From a checkpoint of a small self-supervised image encoder: norm batchnorm.
Rows from block 27, named by matrix and row number. Rows with one number belong to one channel. Each number is 500 + 40 x the weight over its row's rms, rounded and kept within 0 to 999. All counts start at 0. Numbers have three digits each.
# conv1: bottleneck pointwise conv (model.blocks.30.conv1.weight, 128x368x1x1), inputs 0-91
# conv2: growth 3x3 conv (model.blocks.30.conv2.weight, 32x128x3x3, transposed), outputs 0-10, a 3x3 kernel for each
conv1.59:537466520500432479482475541465465516486532530445549480490452539505440430513478429522467508499515486485454531512446566514361544497506503508567537480473460521424474441507380468461470533539544501503516507471575520491529470557521411520422468484536464473524511451574521508485477519
conv1.60:472516528525543464494562584494488546542469590461448582550465537513519511488462490498501457475523445481536550457471495470541487449483460460563537523457493557484462495540474461510588504463473595514407466499503478514484508501505478465502489572442494450497491493458515429526503487
conv1.61:559478476540557571495539443492458480465501505558558499513426538496473511488479568538445521479496498474496464523428531538545493536428591476506518504544531465559601395483488512506452544451527509572487446524507537454520473494436507476463484502521489472545504526531498487492434510
conv1.62:503469492432470495473527548511479492481525497497475580482473482471467532516467481507560519538557453526507557456536562537548512444501516525524568570540540519486495515484468479506481474482482488493468463512481397502543467547550493476523514543443469539587448538548421441550558459
conv1.63:492524482488463525524468611461506470514616502446498540454501475470525471523494538520437569428511509515517515499544390477519478517478581490533579484548515466554534486474562467476551497549491487513591511517514538522595581519429527446500475544420548515484550502452466445447496473
conv1.64:532542447440572508529435467601531474444501611447473445550484442427567491531495489519533459451597515554491445481529438467535512557459506485507447533547546491471484579568518494549445470442464537569459499484422496457498522503520565506474531440427482547529516516522539519534476491
conv1.65:554450496522557534509469520493479506532412455485442494469555492492488527571482484547490508507577536426480560477520575483585510416529503517566457472499465565481522505525498474455535522558554513525459451495535523476458485558469519467505479506499491542559513534491519557460521490
conv1.66:544465535483594496496510484471515479528508471538534552456486553560522450548463430556512534496514537556520466438482560549570525507551487506551466502479494552493549532465444507476517492523494460536503439505483468571509515501518513559487505477417508480554470448551522429442508550
conv1.67:487488543573510488433460491521506473480509486488462511534476472419499518492513542508487465549451453410536504497439499527475565459483501481468472525455506463552550506421493469464387564516439476438539442537526488562488489453569517505512554513549491489504440464581439571522538530
conv1.68:491557475511486509548466496581564465526489520429414462500516472427435555469456486582483515530547555497492486528446481482538524501494504543492502442455464472442453515493490450435560414433508505517533530546500521477474504446536491447510421572475465517486564602532532575499492493
conv1.69:639491469604495531502495483477450479465456449501519497431581461510457572493506479419538413633457525487576498515504474490451466505486504390588527482473580499448464544541432480573495492510537551469518499557446506518490530543540548497464546489522506542525560491465554482524482488
conv1.70:544530506458478545503561547506498576563500566502481471510501458500488472514564494597491485542503485451486578475598452486556465526479488504477548504467491458433493432544474528493486533508491492502561465504465519554475491552490479487557453467512582526518525492487455459431501463
conv1.71:557497576484524510472612514497517552560524479499439503428479525525510550486498495485519534546402582515516473536443538566522497472533458497524426528470464459486449508419561549487529480467482491546525518412567539494461437490459512539515479539502491481502439445510557535450556455
conv1.72:524498436578516526520496488509437524486511504486501522428509483479496562523504479550474497519491495535547543498401587431542477478470478502522505472514567508551529515486503421515498474527490555542432471511573417552545487508501528437463409513456496554538558534540466499523538455
conv1.73:500473468517494554545550417511512492516480485551492504382559457455462463456494494512475527452528492479525517562535560463544484504516457475479475474490557483531480546429489490483515500503484511490500448490474570502494505524454538549476466510506469519477537437476517555491475496
conv1.74:527433492500527586538440494474500503469458469504510461507568577445529453451481519548397565473446457503443468515513575522541513486582563499423508450499463489454579516477565450448536532447465488540456486513471498504388531489511481518507497454480561520531517517551480505496567478
conv1.75:489493493557479379568443452580469499473580481533441546567440435553452514502468522532476526492444468473537521548584512473537468471513487503481453478448600478487524515506536490497490479520474446481442473489484525519468495526475505507532527506478418515458419575441475589493489502
conv1.76:502436535564556502469510471495525481494513508479503448502491431528479501498412526477485460454483464490499515408483558500480511570447562463505464500491546528456527479615541476584470541513577483448501474469412503511519557509491453501548561489418479472466467526468538503501482529
conv1.77:524544475454502507518449540469498549451512556481462488487471478518459451453495499500465480536536462545448566557546421468482489550497444436535516455495512506511412469481525489434564501497452422410523581503493585482545462510487539515435441519526549383514521485552524568503555504
conv1.78:501561531538490576506439492532521530549503524486520474497512486586564510532427464519586511496495493514519476501605493517543523534437440430554446506479523513516604541462475510472526478496525473457453499523480475556475466486500546468494479545476529464457506537529547440431452433
conv1.79:496558518455557562435506461415452472472428520484452440572518546482500483511521489500504472576519528467474552488524521512598476539567517524582461522478517505561515576508507521477549468527610499393481458532492530475513489508449430539512544506450493476538491504534472535418508534
conv1.80:545526483425546502496497571459502519437492552504469495525443511555505509472542512518488508506440488477500562429420482538488443459531439498548533469506466487535552510497471472514574511486489480390457539517449545512484481470489443486525448549546526446470552487546469435490576485
conv1.81:419547518548427412497473483556480421476526546475505518449507529520444488507527510480552545432523459494511442574539513510532467461470492544460472500481578531508543436477560496456522467518547511506530466579409462463510485521517518488516489453561541516396494532492474555554502499
conv1.82:543478554544412504455525515550483463503519439442493499444525453483489528557498488501474553551488473433546436537527470489516528531439527398545476532491434458513545481497450542514461500513500503592482460506494486479560491480476551497485531591483467536601474561477455462478553544
conv1.83:589526505459496494553553446522526469479519510528414518481571459515516425451474534526515491506509497451561439493490490488515495518618547464464447483517481505477476511550513459487499536479535550537576463529465531484509580467538529556507474503525496414540588468559513527498491524
conv1.84:524456597483529444516532571470564490501519472489439565620495491501535438516528458491530527458538483479496579484517457466469567510496484597481523466466538415541472460454466525494542548518546424507508567505515528506525466523520513481531492554464560555489525467503471466503423540
conv1.85:472494546536452510458507506458487418528459493523528547500497415480516459447493387504530492494466504551550477468545588483489502478500500430540510518472484527470487491522486480451481486529463527563560507497578526548484516527505462545451483554537461475557475483621579466522463481
conv1.86:446478502494544513527442578507517504449435536474473488443544546543601503432486503483482537476534482530447535497539509512465563452536581460526479486434462509502505481441492474448536533513526507486472528497570543521458501493542483529501486509434492577473512505457492505505559555
conv1.87:489471555511490505527437523515523452461487539467482479530489555525560435486553497497446466478514455476484451511510433514446506477519500439489448438485620478533518509500445482431455459444425461471497513505396485451488555533528527476497459473460491396488537459457501532517498490
conv1.88:488498486548492491423543549476494462541475633534490449494474494462469521463490440551475501458519473587484441533556509490552484426444531455511513467453502451462494536449471439471495483452529590481475463566523480535544458487555555478488448475491500514466598498483480521459569493
conv1.89:420537495476532483520532492447487452553466663542486536520481415572493577473474478430517491491525456552519499484448483504471534490463451484512582527504483449512552435446442509428525491612540391566495506526522553583539472493460541498466510520496473574522464445535560525493484474
conv1.90:462544535472471402526498511529501548556543552479445528499522558541486472521559466478642489537512476466515503408518494539513475498525483581583499516496507505512545482494511527421454497512516488513466509607499512483493502521466523406535530540506459530453450579515507521471471523
conv1.91:572478503455506491538504480522455456484512440385462507505486555506513573478482547534499494451557553476576513549516499519538537502441500463510438531480519531496532518544502517510420523505497533372516504501481479462543595515482502549442563499482594466544487517489484563491449450
conv1.92:495511468454484455499577504557503358514487465530499497479532498586515530467507446471476515472474466567469429442490506430515496494531539525400423537487515456441554485508452491567536481537389487499533519563515548472464550544555535591458553494525532534492485472510467530571532588
conv1.93:496499528457455486539526503542535520473467551517461514498416543391512531545548496423475442494490450495478474476501521534488501478468533522467562463480487462495568481503454528516551560553425471456438484423474536550466474537521528431482451517547530549516577527510470511488443546
conv1.94:542453552487442492519551510510589525495516484489527496541480506517503459521474472505461485551469524426492524488523489531422536486466515532502502503526454456477526472483474405532509493499530454460472499558467461555511471521489385458576451492469514478529503450553517428512515478
conv1.95:470542463427548446482493551545484461581507616480480531521533487444535524503459574512471537460552472528501435511467535466460467509478487495496521444528530517489492500505467456513501480500484534508460536472421560549476429498540475492516499511528485548469521526499473535515507523
conv1.96:609431472533529525480505473477458544473491485445527432530524489494402573503418455548508561487422554545542499401510507503525455563459522455535476517494506476522540546575422483539468511514520454476538558457594486441469520517565486515471548477518492480504505510497468525466441461
conv1.97:544484533435466460440516531522507534571542518541514537545512494490469511483509460501579495545525523416421534529565540498596515483549542500508539542496467483559529455500488507531521512497488544574460511546418524540562444428482524479504471508505478464486472521527534491492514446
conv1.98:490466484513501505512489457531498454558554491463496551511472447533554513554455488513523529454477540454455537408518536450536441442436449480544518448481568562453493558473594506463504440506476483507551459545481533505540509488530508513503468517456453579484530522537505502503461524
conv1.99:488492485490521425524545513425511554525498521530498476482552557483467501487473430449475464503367483496518539416417469618436471474582460527491483473542455467545468524556511520474538535474525484541435427463521585465414434505504500526492435514566497523562422527433462483481517528
conv1.100:508464504414428493489500414506471482508517481578509562527490509417440440498507451463472462545484486472491541405488504491476537509534530466514412514552441486496553402518489511452623516542431483489473516506548482564479523537535498511451510490452550489529506501588466464527474560
conv1.101:513516512571539453425433536490479438474441408519480506493507487530492518562504476500521488491521453417598445538567563541509492510476474478479499518468512424558484487470464485612476468503550513647550456504470548454506497497546409553515553566535506491556496495604486555482502480
conv1.102:573483502517519491495465551513479548571496431476508531513434476479488455495525530557453541496400505523475532454489420486451529511472503454491527466516520498495438514538488542476545473499478433469540510546461547507530488490456459518481493504509494544516487513517516525557523448
conv1.103:474430502483476490519469577488398555572494555467559523540522569505482481464507472500452516511493529546513522474500541567490479484482540511484517583522534507496472571528531522475610544567550469440462484561498516439398516468549518544476429558486486522478527529438540527491481495
conv1.104:541532486451506511447626503575547523564489477565434490438550506460515430512577521505501481452443561571532514481448524510552515459492571508599506584544545520499552509499533477442519518489528484548511545528519449433452501490444522472473489458472408502528526445438508448456501478
conv1.105:423575545528457452508477522486515558476440488540494478508512590487539516478443473445457463477432527507506537486561561542601439449487505548527520564528572518539520516457467492410521511438525557514452445505503544436535480486444506532532476535472505437461520515453483489511494493
conv1.106:585510518528534532441510536511476437489487437445472572507459521501508555549470558468466517514537506494512497541506458488566506550482462391515451440443496524480516444539451542473498456505533425457556479437534498440480513509457503535492493521490462509542555497529456492504477463
conv1.107:534506506516469472513515514552541520574605522550491578482429409524485499565481526476465489490506520500445462483513529530505548435549535523505525542466474462555488458559478480523496528535520436520516532548469464579504477450548557458495523522449477483535478463510473517544518460
conv1.108:481441504524397564472613545512493534530485542479522451488513473434493477512466485509500425486472529368533483514473466486519513512507549443450491473524520429514536507552492481500495563497477471484537468451478537477539507572524505523526513458489454505526470438512511443532500489
conv1.109:525483499581492490504428457557474531533505553512578487465542492497520477536452539507596509482505441406526487418537507508500532519478522509545469522522558425561520514562482547575574482569499495496485492489547460484424463507506441509535509442493494483542486483534477522581488526
conv1.110:453452544520515481507458460488525526506503531529508504505458479487497509460491456483448532486503482510501497541600487508437501459483496544565580511491493489494476496544478575570477493570446416455618535499545486464480477591552402507546480518497546497520514474530504529536473488
conv1.111:565503580480492520442572436565528501502493473599529455491515471495550533544536477538438543480429566465534527486453546515462514512429490502489508460501457528488455516552530543423468462487495504597490476456481503459481513448500492531527513462507463524478451513542502528528495557
conv1.112:460467445530506520453504445512492496510508439503493452453566500478476586488455482528444510502505530490522500491490518505508433544516516419567438442499457526498528472467519471429523542535487463388545487535441498471482560473549537511529536531511500465509430472578511493485483597
conv1.113:541373525552518499516539435530451427477518549465466476488548544556535523445462570528497525543532460450571473542514534543542472533475568476458510461559613482480536549519460448444544536521427476480519535508505490510455538531448479612485519512465545508503529570515447559531560524
conv1.114:426502506481443494528480431491445488519522511530534469537559523396523550522575380450490473512477450498465515518544509490509492423507552553518450530579482498511567517442472526516467572497442477420475471449500573571487532518519562473551483462574484578532513496554539467521507479
conv1.115:488444598447506532534469459520490458568512465552480498521474475424490498524465482538486491415472488532476539432391487606500549449514509442555511504501481465477492487555496485506516468515524523492582479492551449507446428483526496463464452457601413508520548551455517465554578571
conv1.116:491525533458486511487536536511414537545433421504512454575390415490536519541517539522489513517557489540498527512470427586475528526469458466517470502517526466434567553499490480573550429522460514470507490522535492552468489513520487557477477482504562535483552474542584480567494566
conv1.117:496424490472498541500539515427506557454421499460495533468444484501519494477491479513474497558558521526520466483467494531472501490461454515507540547504447490459545449540421464461531486511466519526501479594595465455532585486531527483464469582430461466515470504515507492452497536
conv1.118:428461497555505524492500507517488404528492505495479477563449507507599540545599489515501553539520499506511424475427481487511416583466484513468482472526604457484455560489576424437506504504497560500471497496517513496503505537510549523487504461501458584502619504534499588453511530
conv1.119:524480438563553517471505531533543440495468533490488438538561503539520504485500505507521482564521477459480549509522480514500489515549461536527509453433506476465467548496515453436608454413546576521515535512441486482507507452515480530533493512456507496422534533458466559429519561
conv1.120:491421504566524526477536535481488545511487491482504540473538490558500552464520521497524520501488522460493451531463589456552510477477561472529498566544533453472571548567503534512445538534512496375507428513495475529498502506493578471558478485489511512553526471443466478486472482
conv1.121:454467496507470465498421538468486546428502557394529534476493511510495551532482532468559551465521455562473443491495507548489481459437537472480464477577443418531521494510457512422573501476548545545513514534582527640544492438569516446464452521472592489477554502456582550526527508
conv1.122:498525442495534484537524488494489554467535556552526569403395447424459538523495507482551503447523483457542507536406520494512438503438588505482500500546526449518560485476519488473559497554545444549457560583526499521540459489520538432530424577520535542517477496420507494482438498
conv1.123:506485514507489466519476488496455407501539505498526501537491498540554470461472465447546539503548500493564507475499462450495498536510473545545483533445436543484555491539476495568411486514521534400431530522528475483510536503445492471495479499465542471526440460490470537564474501
conv1.124:580501479586487495493521533539529573531407542514443553568506499461520525506475517482455474507446522502524546489431436533521480572437537448514565504525492494518507434498513408464553455433544642488498466529572485494511496433450568420507492525545512606527472533536482455510477528
conv1.125:604445461486552531479510487540534543499526550487472478537530499444450537506477516472500450430473533474451484503468472528515515517424564466452548543464471502475514458471541484491476477487497512481504515560436447487519414489436472503431460489472432489527515554473518495434501450
conv1.126:474472479548482520393481546527452539486453507562493515445524539457463556437511525441460480513504498516497443500410477514517458514475501459494519524504516488464498532519558541438517423450518516490492491471586511513499423445466504422483525491488470531461517541509486443479478484
conv1.127:560494461549460506452520519469573516527458526476519471477524526518412405504497485581486502525475515456517505480488495511460497491467465488553431545523515546468474491470495415454529560553483483501468545472480500488536477495524431445531546568477540494480485458536497504434472466
conv2.59:531554505579554581528560545503530476460525442531517477492491490485524456524443495525470461472442542529545512493507505483458560574495564538493537508497517511506576504546456533539519472423444507420506550473512481513497542485547505446438565510489498446455444525484445500475419492475466456492396440461
conv2.60:471453513470509447454470470449517443404445443472474480487494538455502516515477495474452523518526497457517455508493488480500487524497500529552515472506444508495524549504531543557546489476475503481486499456502475457486437431541415440458495465490499457494441516535449503520434462547499484426513426443
conv2.61:501543504475468434488485513508502543472478466467476534507521504592607542523492503479496484468536483511577558515583533525555546466502515532496538470512498509537554471468468479517500477497454538439458506595566478513483489472446498473479476439515492518508517481603541521479519475552540464526473488450
conv2.62:526496562495489483484463548503461475486493440543493454502495528515571487547493492500455427515480471473501618480474543542456454509501497533487490469451489529537535465486467499504469477555517461465507486498471472403453491513505472466497521467500482482486515497500450439424497495485430506505404499453
conv2.63:482502520480496495472521464532479466492496496525514534469494478473422446507487422543507426512553558549512509527519532473472558496440502489459513508532499506526475498505525522503532539516513453500464453464551449460419526501526499506447483475481529492501524590561548494548544525469587590569398467431
conv2.64:507554533558536449427446463463565550512489457516494514564504540531546477517531501425525536503494462515532488523496503452490493469494434562492513468455426544524611452511479598594595463537536479492434465467516542492523570510522507476504533575602462431479539584524521505508469543456511543519525517535
conv2.65:459463487473501527492536495465507502495434448508439529512477514509581579499576515489447470554571554566660576501513525530560496491529503485492482543521460558520488510519468491486507529471468496485510547516484477473467485499495552485516463427463531565476541508502509605534488527481482480476499442514
conv2.66:499439446471530554486531498454479435484566482509557437480462473515447504483518466550488454511397474516617620492507505525553553523486460473436535492445517560545485476462466524501468509496490519483503510538467499508505502433525472435488504455481527491493533501508503490533490506462471457549466578491
conv2.67:552481499475475533495528545516486501479476530545549547528515502547472538508522488538539546464537420458472442478459523467445471520477512468430517488404461551487483462539486476547471513505488460476499466463508522587573503499560470482473542588541495512515504540530479499506446499467499487453438496415
conv2.68:556479535578476485448492514457469506463437499554462523466558467482456469466491490408510425556538478508454523485520474538554541497479539469397483520509536525472522508525554478493484480491441518526546531490463502480504501502514519448506475524495512527559471453441440449578539461530447537583485459479
conv2.69:558538475587575510505519501552483483468412415486471479488478529479559565458459495575498469515523519525467457445543499551649537461558474523535547440538560508497530510506536523465542486506518509460504536484500499550426473571498492516516489518457439502481443503427474466523478441505554531478496490517
conv2.70:477463494472434483529404473496506502513524527498556455521501505470540564513530512515488472453574499524572521525515527504567507521529496501546505519560502489483547478413488462453483511479520527551500595593531495598479471418457448469470441471489501495515514479486471484511493545480492559486499499499
conv2.71:495500493508495448539530477544536476539508531446500563492487473478421429539466466512509404481469427524534545466565494460521511519523522506433424474504495462466489431485575459502444493488455474458520489431439467465506491436550445454506469502517502455510518462537508486493484586496470475451540482483
conv2.72:477543487477494524496466507480527546499469528526500481485502485527499566492472439530415540505491493446454448427485474459443485528481486529467477533537516487535519502483516514514532522541535477458469458463454434429469509479440504455512501560510536532519476525438485508521526566481445481508589488527
conv2.73:457495477528518440488518475368517516604626524443595490470388466407405460452452485479511446492593496462488499513472500490454468441503471558521535536540428482448426546505464545542571510494553470459477508497479521537536541473466511462525507478469549600546507501496534527407474512472506512541522523526
conv2.74:465494487546640537482532490488574492537596523465538500509548517515472477522456533507469502489345426486556508496504509442472462465474482452510524498497558473458451490506489509502503519478495540523447428528484467480467482507498532497497538550488558506504519517523567503536455480436514523484471458485
conv2.75:467538501518516489524526521471512485491504450441421537556467477500519508549569516480496539477481490500510482429505537515523513533503460534439481447495531461507501532493438475483481492489500467553436461479480479472468517538534500523550480475506505439497468465519473513499471644466498657508552586509
conv2.76:525577558565492548521507510533511476460440445488424518510498535518497485541507481471522445467550484481377424528620482511591519467505498527502452464484562492510542510526537470467508560521506506535498511554543476485538533579463565519521462482486524511477550553534467528473506492495479485504519458476
conv2.77:478505510494443460467491548499513444503478499486529482492517456517499428454468496506509447502489417472539570499441482520534514517468478547507554487527488534489495503501485505526497489548487516558563513561565503523495501500511498496501512509457464522517470549510543528487534493506513455519430449505
conv2.78:503449467500530506521500440515505481501503511454528500516471504497464469548551460528454511448516452491526430433487465500490562503570505516510493505527500458495477519479528470465492462445471536453527514435413527606547493561517473473503525660564451481469533533493494524441477464468504475463571458524
conv2.79:420488526504553500450580501509488458491472428493500540519479494495482491468429491523484456514454526529607570449484479516490500513494464457438515512460498572486481443534442451530548446478470493516445523524514517510471509528522513486519520517458519471456529579650541619572470488537506484512473543413
conv2.80:479502458466438428485462482508475445484498450486510490521463551516515511540527489511421479502431447509490474456462485484482490470504475517483505451479556574484509459496502463490449477479492503498545583584556525548463531524532479515486534478470480485473479511494506477495476456515464502448503473554
conv2.81:481513533527575513557560500470497497438497504501478488514485504464542551503551434511382497531472469526438485507519490526486549494527502497518502487538509469460536569560531495543546462526505460458461597505494454463424478506533500438515565529500519529517579558544506563523588518474530540587457482464
conv2.82:475487476445509460434462505506456476431474484564471470516423457585615501518537462549461499503503560484514462506516559602573538505566476468441457469543466514456406484415484471436457447464466490460491530565496538631429495525515526515529506527468513571502530523602487515525578518514446447514471489542
conv2.83:476433468445430489503488467487495394597557570495506467529514536493569490517516500481490485570510646507456494458448455492440478478496536537531452556531458471534490478468531495430482516466511556502505460463431458428478534536513506587591476493552534467483515442441496496493475492511525436517533499518
conv2.84:456418425491543468536519529469524470483483460429467499513471515498489531498465537537444483488479537494528410477530486484522482527537501510556527498502462467428462452487442485442446502482500446508462476520531530552430467439475492463497507455443436480461462538463466470397462481468527498505490438511
conv2.85:459471481479442469532539483421586467562646563492523473520525514514592532470527476562491485487510446503505497448454530515517512519504477494486542498508431520513479499528505467464517457471484480472562540485507611578495504477583441446452559582528479498511563538512528518431468493497530537489441453485
conv2.86:486487440598603621480557499492477492532489487532460540472507427489500522486476494540486507543493468460532498434436482544521522485506528516553520529545509500489554492515511543489509475509549504500456484484493495548511467492475477499500461514487537529515490485485517492475505517445415472499492511503
conv2.87:467481456481482520507500486453475456473494518524478512483423476507496458474500447496476570547439459507512520498520535504489489506469432452505532583498463520496561541528529543554537569532557565513568470513517481572450511535537488499472489530502510447485441514507515530395500420492494456524470427464
conv2.88:430504486465564487436462493497524406490543510550502534470466503442551436474515491438427430438573487516498449551515518508519532523529466472482509481495448514549550570557504511555563486464501483499504526530490510465469439447541517464472553536499537495485488499517513471503502517495517516539495489468
conv2.89:492542528487550526490455495543479495521569453471474529474508509433505435482455555496552509454520437536515437408497506475460536501476463531537549482459478513436506471464506549417515482429454480471529413407496505422456514522562492515508532451515537534518480508524437459509420483463417456473467459475
conv2.90:475504470471482496501482465482515455541478493469466487417498406513466576470519562461522501550467463517400553441509512439523534523525530541496518548502490471475496485518481510515537490521481514520438447512501542480520457471538512542503521513561467508449559549511541551533470427499459486539512577391
conv2.91:507465473510488462484498520515443447398407464473472529502491482484433445466449506593504453501491511528500497522543490505503523487537512489592480495548417483519519520542464558500529520509511465426477534556476475498475449550505573626543514503528588508523569580631502583527475504490528517502516467495
conv2.92:513480531468452490504486454514564554547627624493550461483471460522497493506502496459495513514476504480485439422441443471487484509536504506594522456477434493413470460503481442533486462533513472426511546527468520536496431505457482543504526497474469500489491508479458503464528612545510550515499521487
conv2.93:476524468460503509471459450503463482511456453494502521511483524537477409478495504408428537585573479496461470538522525500457500468497450549518440485520534575536440453524528471431451508557503533478532501513467480538545467444480463454467487493514498508536428475543509520469505443507491480511478460523
conv2.94:505491468497552517522488521480494513521542500474531480490500488490474498482514506437501448439422442425435483548526580521525536561527544455434483584557547504593536449510455426494479464469422489525482554610541477561542475421456545521504541489495527488447436473464523504489473481446471568456491502564
conv2.95:522554459508550534556538504541524491526518502505595478529534502532473516527481466514477534485525505429518471509524512498430439495489487493428494454476482504508571478457478575643619546542553465466532540486507505476504521516443482509479497433482509504554521510495548522498480449536457498532461513543
conv2.96:518578460478550573450530510439523529469464521539488456494472469424447479462460507506517476537456504530433489476510548533549549489515506524530547455509498536499543447473563546435497519467461492438477474475487476472516479496493510484510465488473441388494483447439509432511465546471555542524491531435
conv2.97:480519522494472480454470470477466469464492497470509507445560431517500481513507505423468496488612477519485501453481531502527482507504476458434492455463467489484532492503465542532515471523472460566493536534536546500447458454474458489457485500503425463447472456457474489497483540513471489514446500469
conv2.98:493509507519525529549534538475433433459419479492479462504486492470432534470427457475446475507457468467477520426432504463448564488502513533568537435510501457436407471506544529499488510532524500434383471454458454400531487479464520620512583588548536517501494417482484478523576584570543564480533545488
conv2.99:473512522524445483525482474536478475483452482485424478523499497486488472538523528407474421464445428477479452508530504475495523515491501556525509494465508526551570509504470478536503478512468532458457460473434442470449580566502520458505502479511495451471497500602539504452458481426476491459531511451
conv2.100:458525539536552470469531517542476515538512510474478495520519538483582557573487538533526514466448516548576488429519503509577514570531510499509515502479486539523555468495473483491492477470494491551472432436507533532505530566552494475504552483459488489486524540483475455473472536507467512405444496469
conv2.101:477485494512503435489511454514439435464409468483411505508496477531610505533574456560440511539568528526522485521512466611600527487553514556446525533479566572471554511518472515534480501447471524544565518527435524563514518549533481521516500516509482490489453479507468505444503490514466507494493511506
conv2.102:511513540502481498464492492513487508481506483507509501478484510469494480528516489529528520541599547459433430480485496469499485484482504466527449485490442452489457540465497462485477508453456504541519589606597509535521476461493459468475461401463504542454470465466525526573514480467534537506478547442
conv2.103:511451500492470526523557539514479480471464499458490586493514573528474487474455503636390581508601466489558481533493521483500495496500481438510514501471449489459506461437453509473472530465521513478452566581533445443471443493503502558465476504493434472486525525507460508492521479482471516472452456487
conv2.104:473418513479450452496498503480490518579512503534468495442543483536515503502457512464518469517515571552502511500519522486467528459496487422508441471535422523512538479482465531538574483498511438531461505511520496464481468527462497506517513487524564469472483503563532558482495620511543554580498541468
conv2.105:481507513516496499468485508502501464493480486487476444503461560450575544566540459500377490472569559497560445504482489476433476513483474530574487484520511465528496514468530500525503500497528485508485451442524545485497462502467488466459503497490494498466448474513488494523495513485440543464549496493
conv2.106:492523501481493478508467500542479499425478530483449436507470481489485454520450458523478522483474469488568480441449486432387462522478514533454491463478508500482441497539541533584546497502461565532523510451483499494493468423508511527516482492516534512471536595550518564511436507561486458501511513433
conv2.107:463534509513513479489443489491465502461443513499477506469539467533523547458501571462578538483583456453518508495494500492551506464514530519534488421480462468438478496496479508532555538501531482502464498626510503568481480475497468457450458487492481455457459440452405468463490514542488572525478522546
conv2.108:495498498492590507538540478476558514581511583554475437492558548515497468462455512445485465470442508440468433506513458467523496465474530527465451461533535515488479513513511482509456553476502548506521547526527470495487517509570554620556538513559482496513517574531502470447543495516530488495474445537
conv2.109:498469522452480481457449434501484468525485462508531478544539484526507539457505514464468487519470486488467521527564470535644595519531542475454428470364458410442425495470493534527533448535456512470514500479489528467485554537488503571501558592520466524506503520502512493477494472436456455471527466435
conv2.110:490453475477520454516550470508507492455409502458509562527467499508497478510437442510457475506545564546500522487474489513497518457502523508474480466463459481468490466428526466516418514483473477578502562553511492537526524486476482471488500512514493489504503459504498506538421527544536587495475485455
conv2.111:506430505524344438516449509503633541536563461537486505513510491459426433451476548503509477542521561471489496524483490438430433586496527522490498458458465548509490482533520566548598503507556506515513471481493530540561543543495538466515556499546484539472550531463474505547477475458538477496462452470
conv2.112:488552484529575541508510486519577490492479488454447459483498481486424513481495485492463463500502444499420471530554523489448495543517525512469496464450518528522518536502499460464508497492520517480520564507480517518433565506524515501548573579565561600498488564498511497477435498433479475481479472407
conv2.113:487566542497446486487490517525468529577571549449522412504493483465464475484468513486538543496502530487534482520546469465491484442476482467478549471508523495474526469492466457530523504513472515531526488517522401453469541567454572590556503516555438512512485503494472423469481456504444507511476548519
conv2.114:479471500548542441486535545473480504554451541503531555544452575452521493513494523484469517512522508476519424530554538476543478519510437488438477454420540541514477545514465533462498471413504507516513474473484433537437394456557471427504550494474471479485492570564571535512544542454530526464485539486
conv2.115:471508504459428470477443472459515506498565552525518541465531472464479507474468493484551468580477501494549556439499422481471474410489519483429519453526459534490504520532505437489475518541509482486546441483564563635517429424515446529486468509539492527514510549500472518566527495488445439452522525466
conv2.116:468488475472476513494518532468483503517502467526485504509479493493463489455483521570566497481485420448444501489458488458448473514469453558519496542512453477576560435488464532557539523547483542491483526574536543596542479571407458511529496448482510466503459482503497537434510441486437455505480515541
conv2.117:548531469524483573475507510441513517605559545482512474484533433505492483492486504602473500478569585530426498515493499532482462442478467530452514543504486562454597483488500484494518499556499517534461566533518488493541502533454467507500493420503477516490594509516493518518400479527526471504487483494
conv2.118:466489477529538513469552552493506510489443448446496546455506521541556504495453480477521495494560572514532505458469432462444459429488435517494483505498511550496443449592523577609561555537472510521447433454410439427462527498497513490532534496506459548533518545492526590488460508516470509519519497507
conv2.119:496486421420446485464454461501445508469408468509462502475430491462534518493527456520538519451521506494514545462538553483519526504495502554516524474553458489519543522569469520611542450534491494550491511489516478506509571540460475499512470430500527488478495493497512497542422545534498486472449538514
conv2.120:525500485585583551475496484518467513443477477459444522548399576447494473495512480565395555467575565520565451523501493534504520506521470445522504524450474462472472466485494454494472502459521533477454471540497485468499477463503518511493507493493495555482554552511504531535520494519542508487502494530
conv2.121:505515474513631539494515476544513493485579470446536497499486466493478493500459454444505552521544485457433468538514500456512499498489482499518571518483482508503480478458456491433494471460509516482500500573545514513505469440527495526473517494455487503512521516491499571470490485464461410562475492521
conv2.122:455520518480523520480431490478505559439439471502502477468494508499495491473490532492579483548594584449353453503546491515526488439523480538486437453516478567476475464507445486546484461420474473527528496487499487482527528502461444485453449410497570484529563522617514489519519494480509597485502534489
conv2.123:534553517526510523497512473458523525555513478485539577535470518467487526479501454429489442432505494457483457481578482539610535487509507520500445460556511460507460488556497479514479540576502522508514484509461522541525522574493566624541556609525459487482548547556511523551472526493470494534496556547
conv2.124:470511493531462461486531506485546503510504505495519470481502502481475499472515497389510478529538481497490474495518499498556502509534511471464506501478453531487488517501518455473471498556530499497509481512536538499491485477495512431515524457468481490524519530464507477433508477400487434523453452433
conv2.125:535433451463527482492477480469495495473435496453462451531477458549502496488528448459496518558482491510497494496479497498500448513515481437462466515523456572502533469474431509510497479523490512566563503572539455448446565493462499510482479446455437447458505488465571487472489541498497550587448470459
conv2.126:480505508593593496470537523466536505549464537525452500503532510454469413481505455432485470501510432497504507455523524487503558485484498477430513420444514551478522495543495533483486440538490500525469465511467481475528504488521506506500494533543533459459443502464477507515506499506502494499493516516
conv2.127:456482480506467492483503489474532474505479502495480512471435487474396547506479538490428449474486511473475452459491530478444529569512497552534517541507585524535550529530468556528497495471500517514493607542543502385483561528598586485551459429530452495453543520484513458518412450460483557494514547475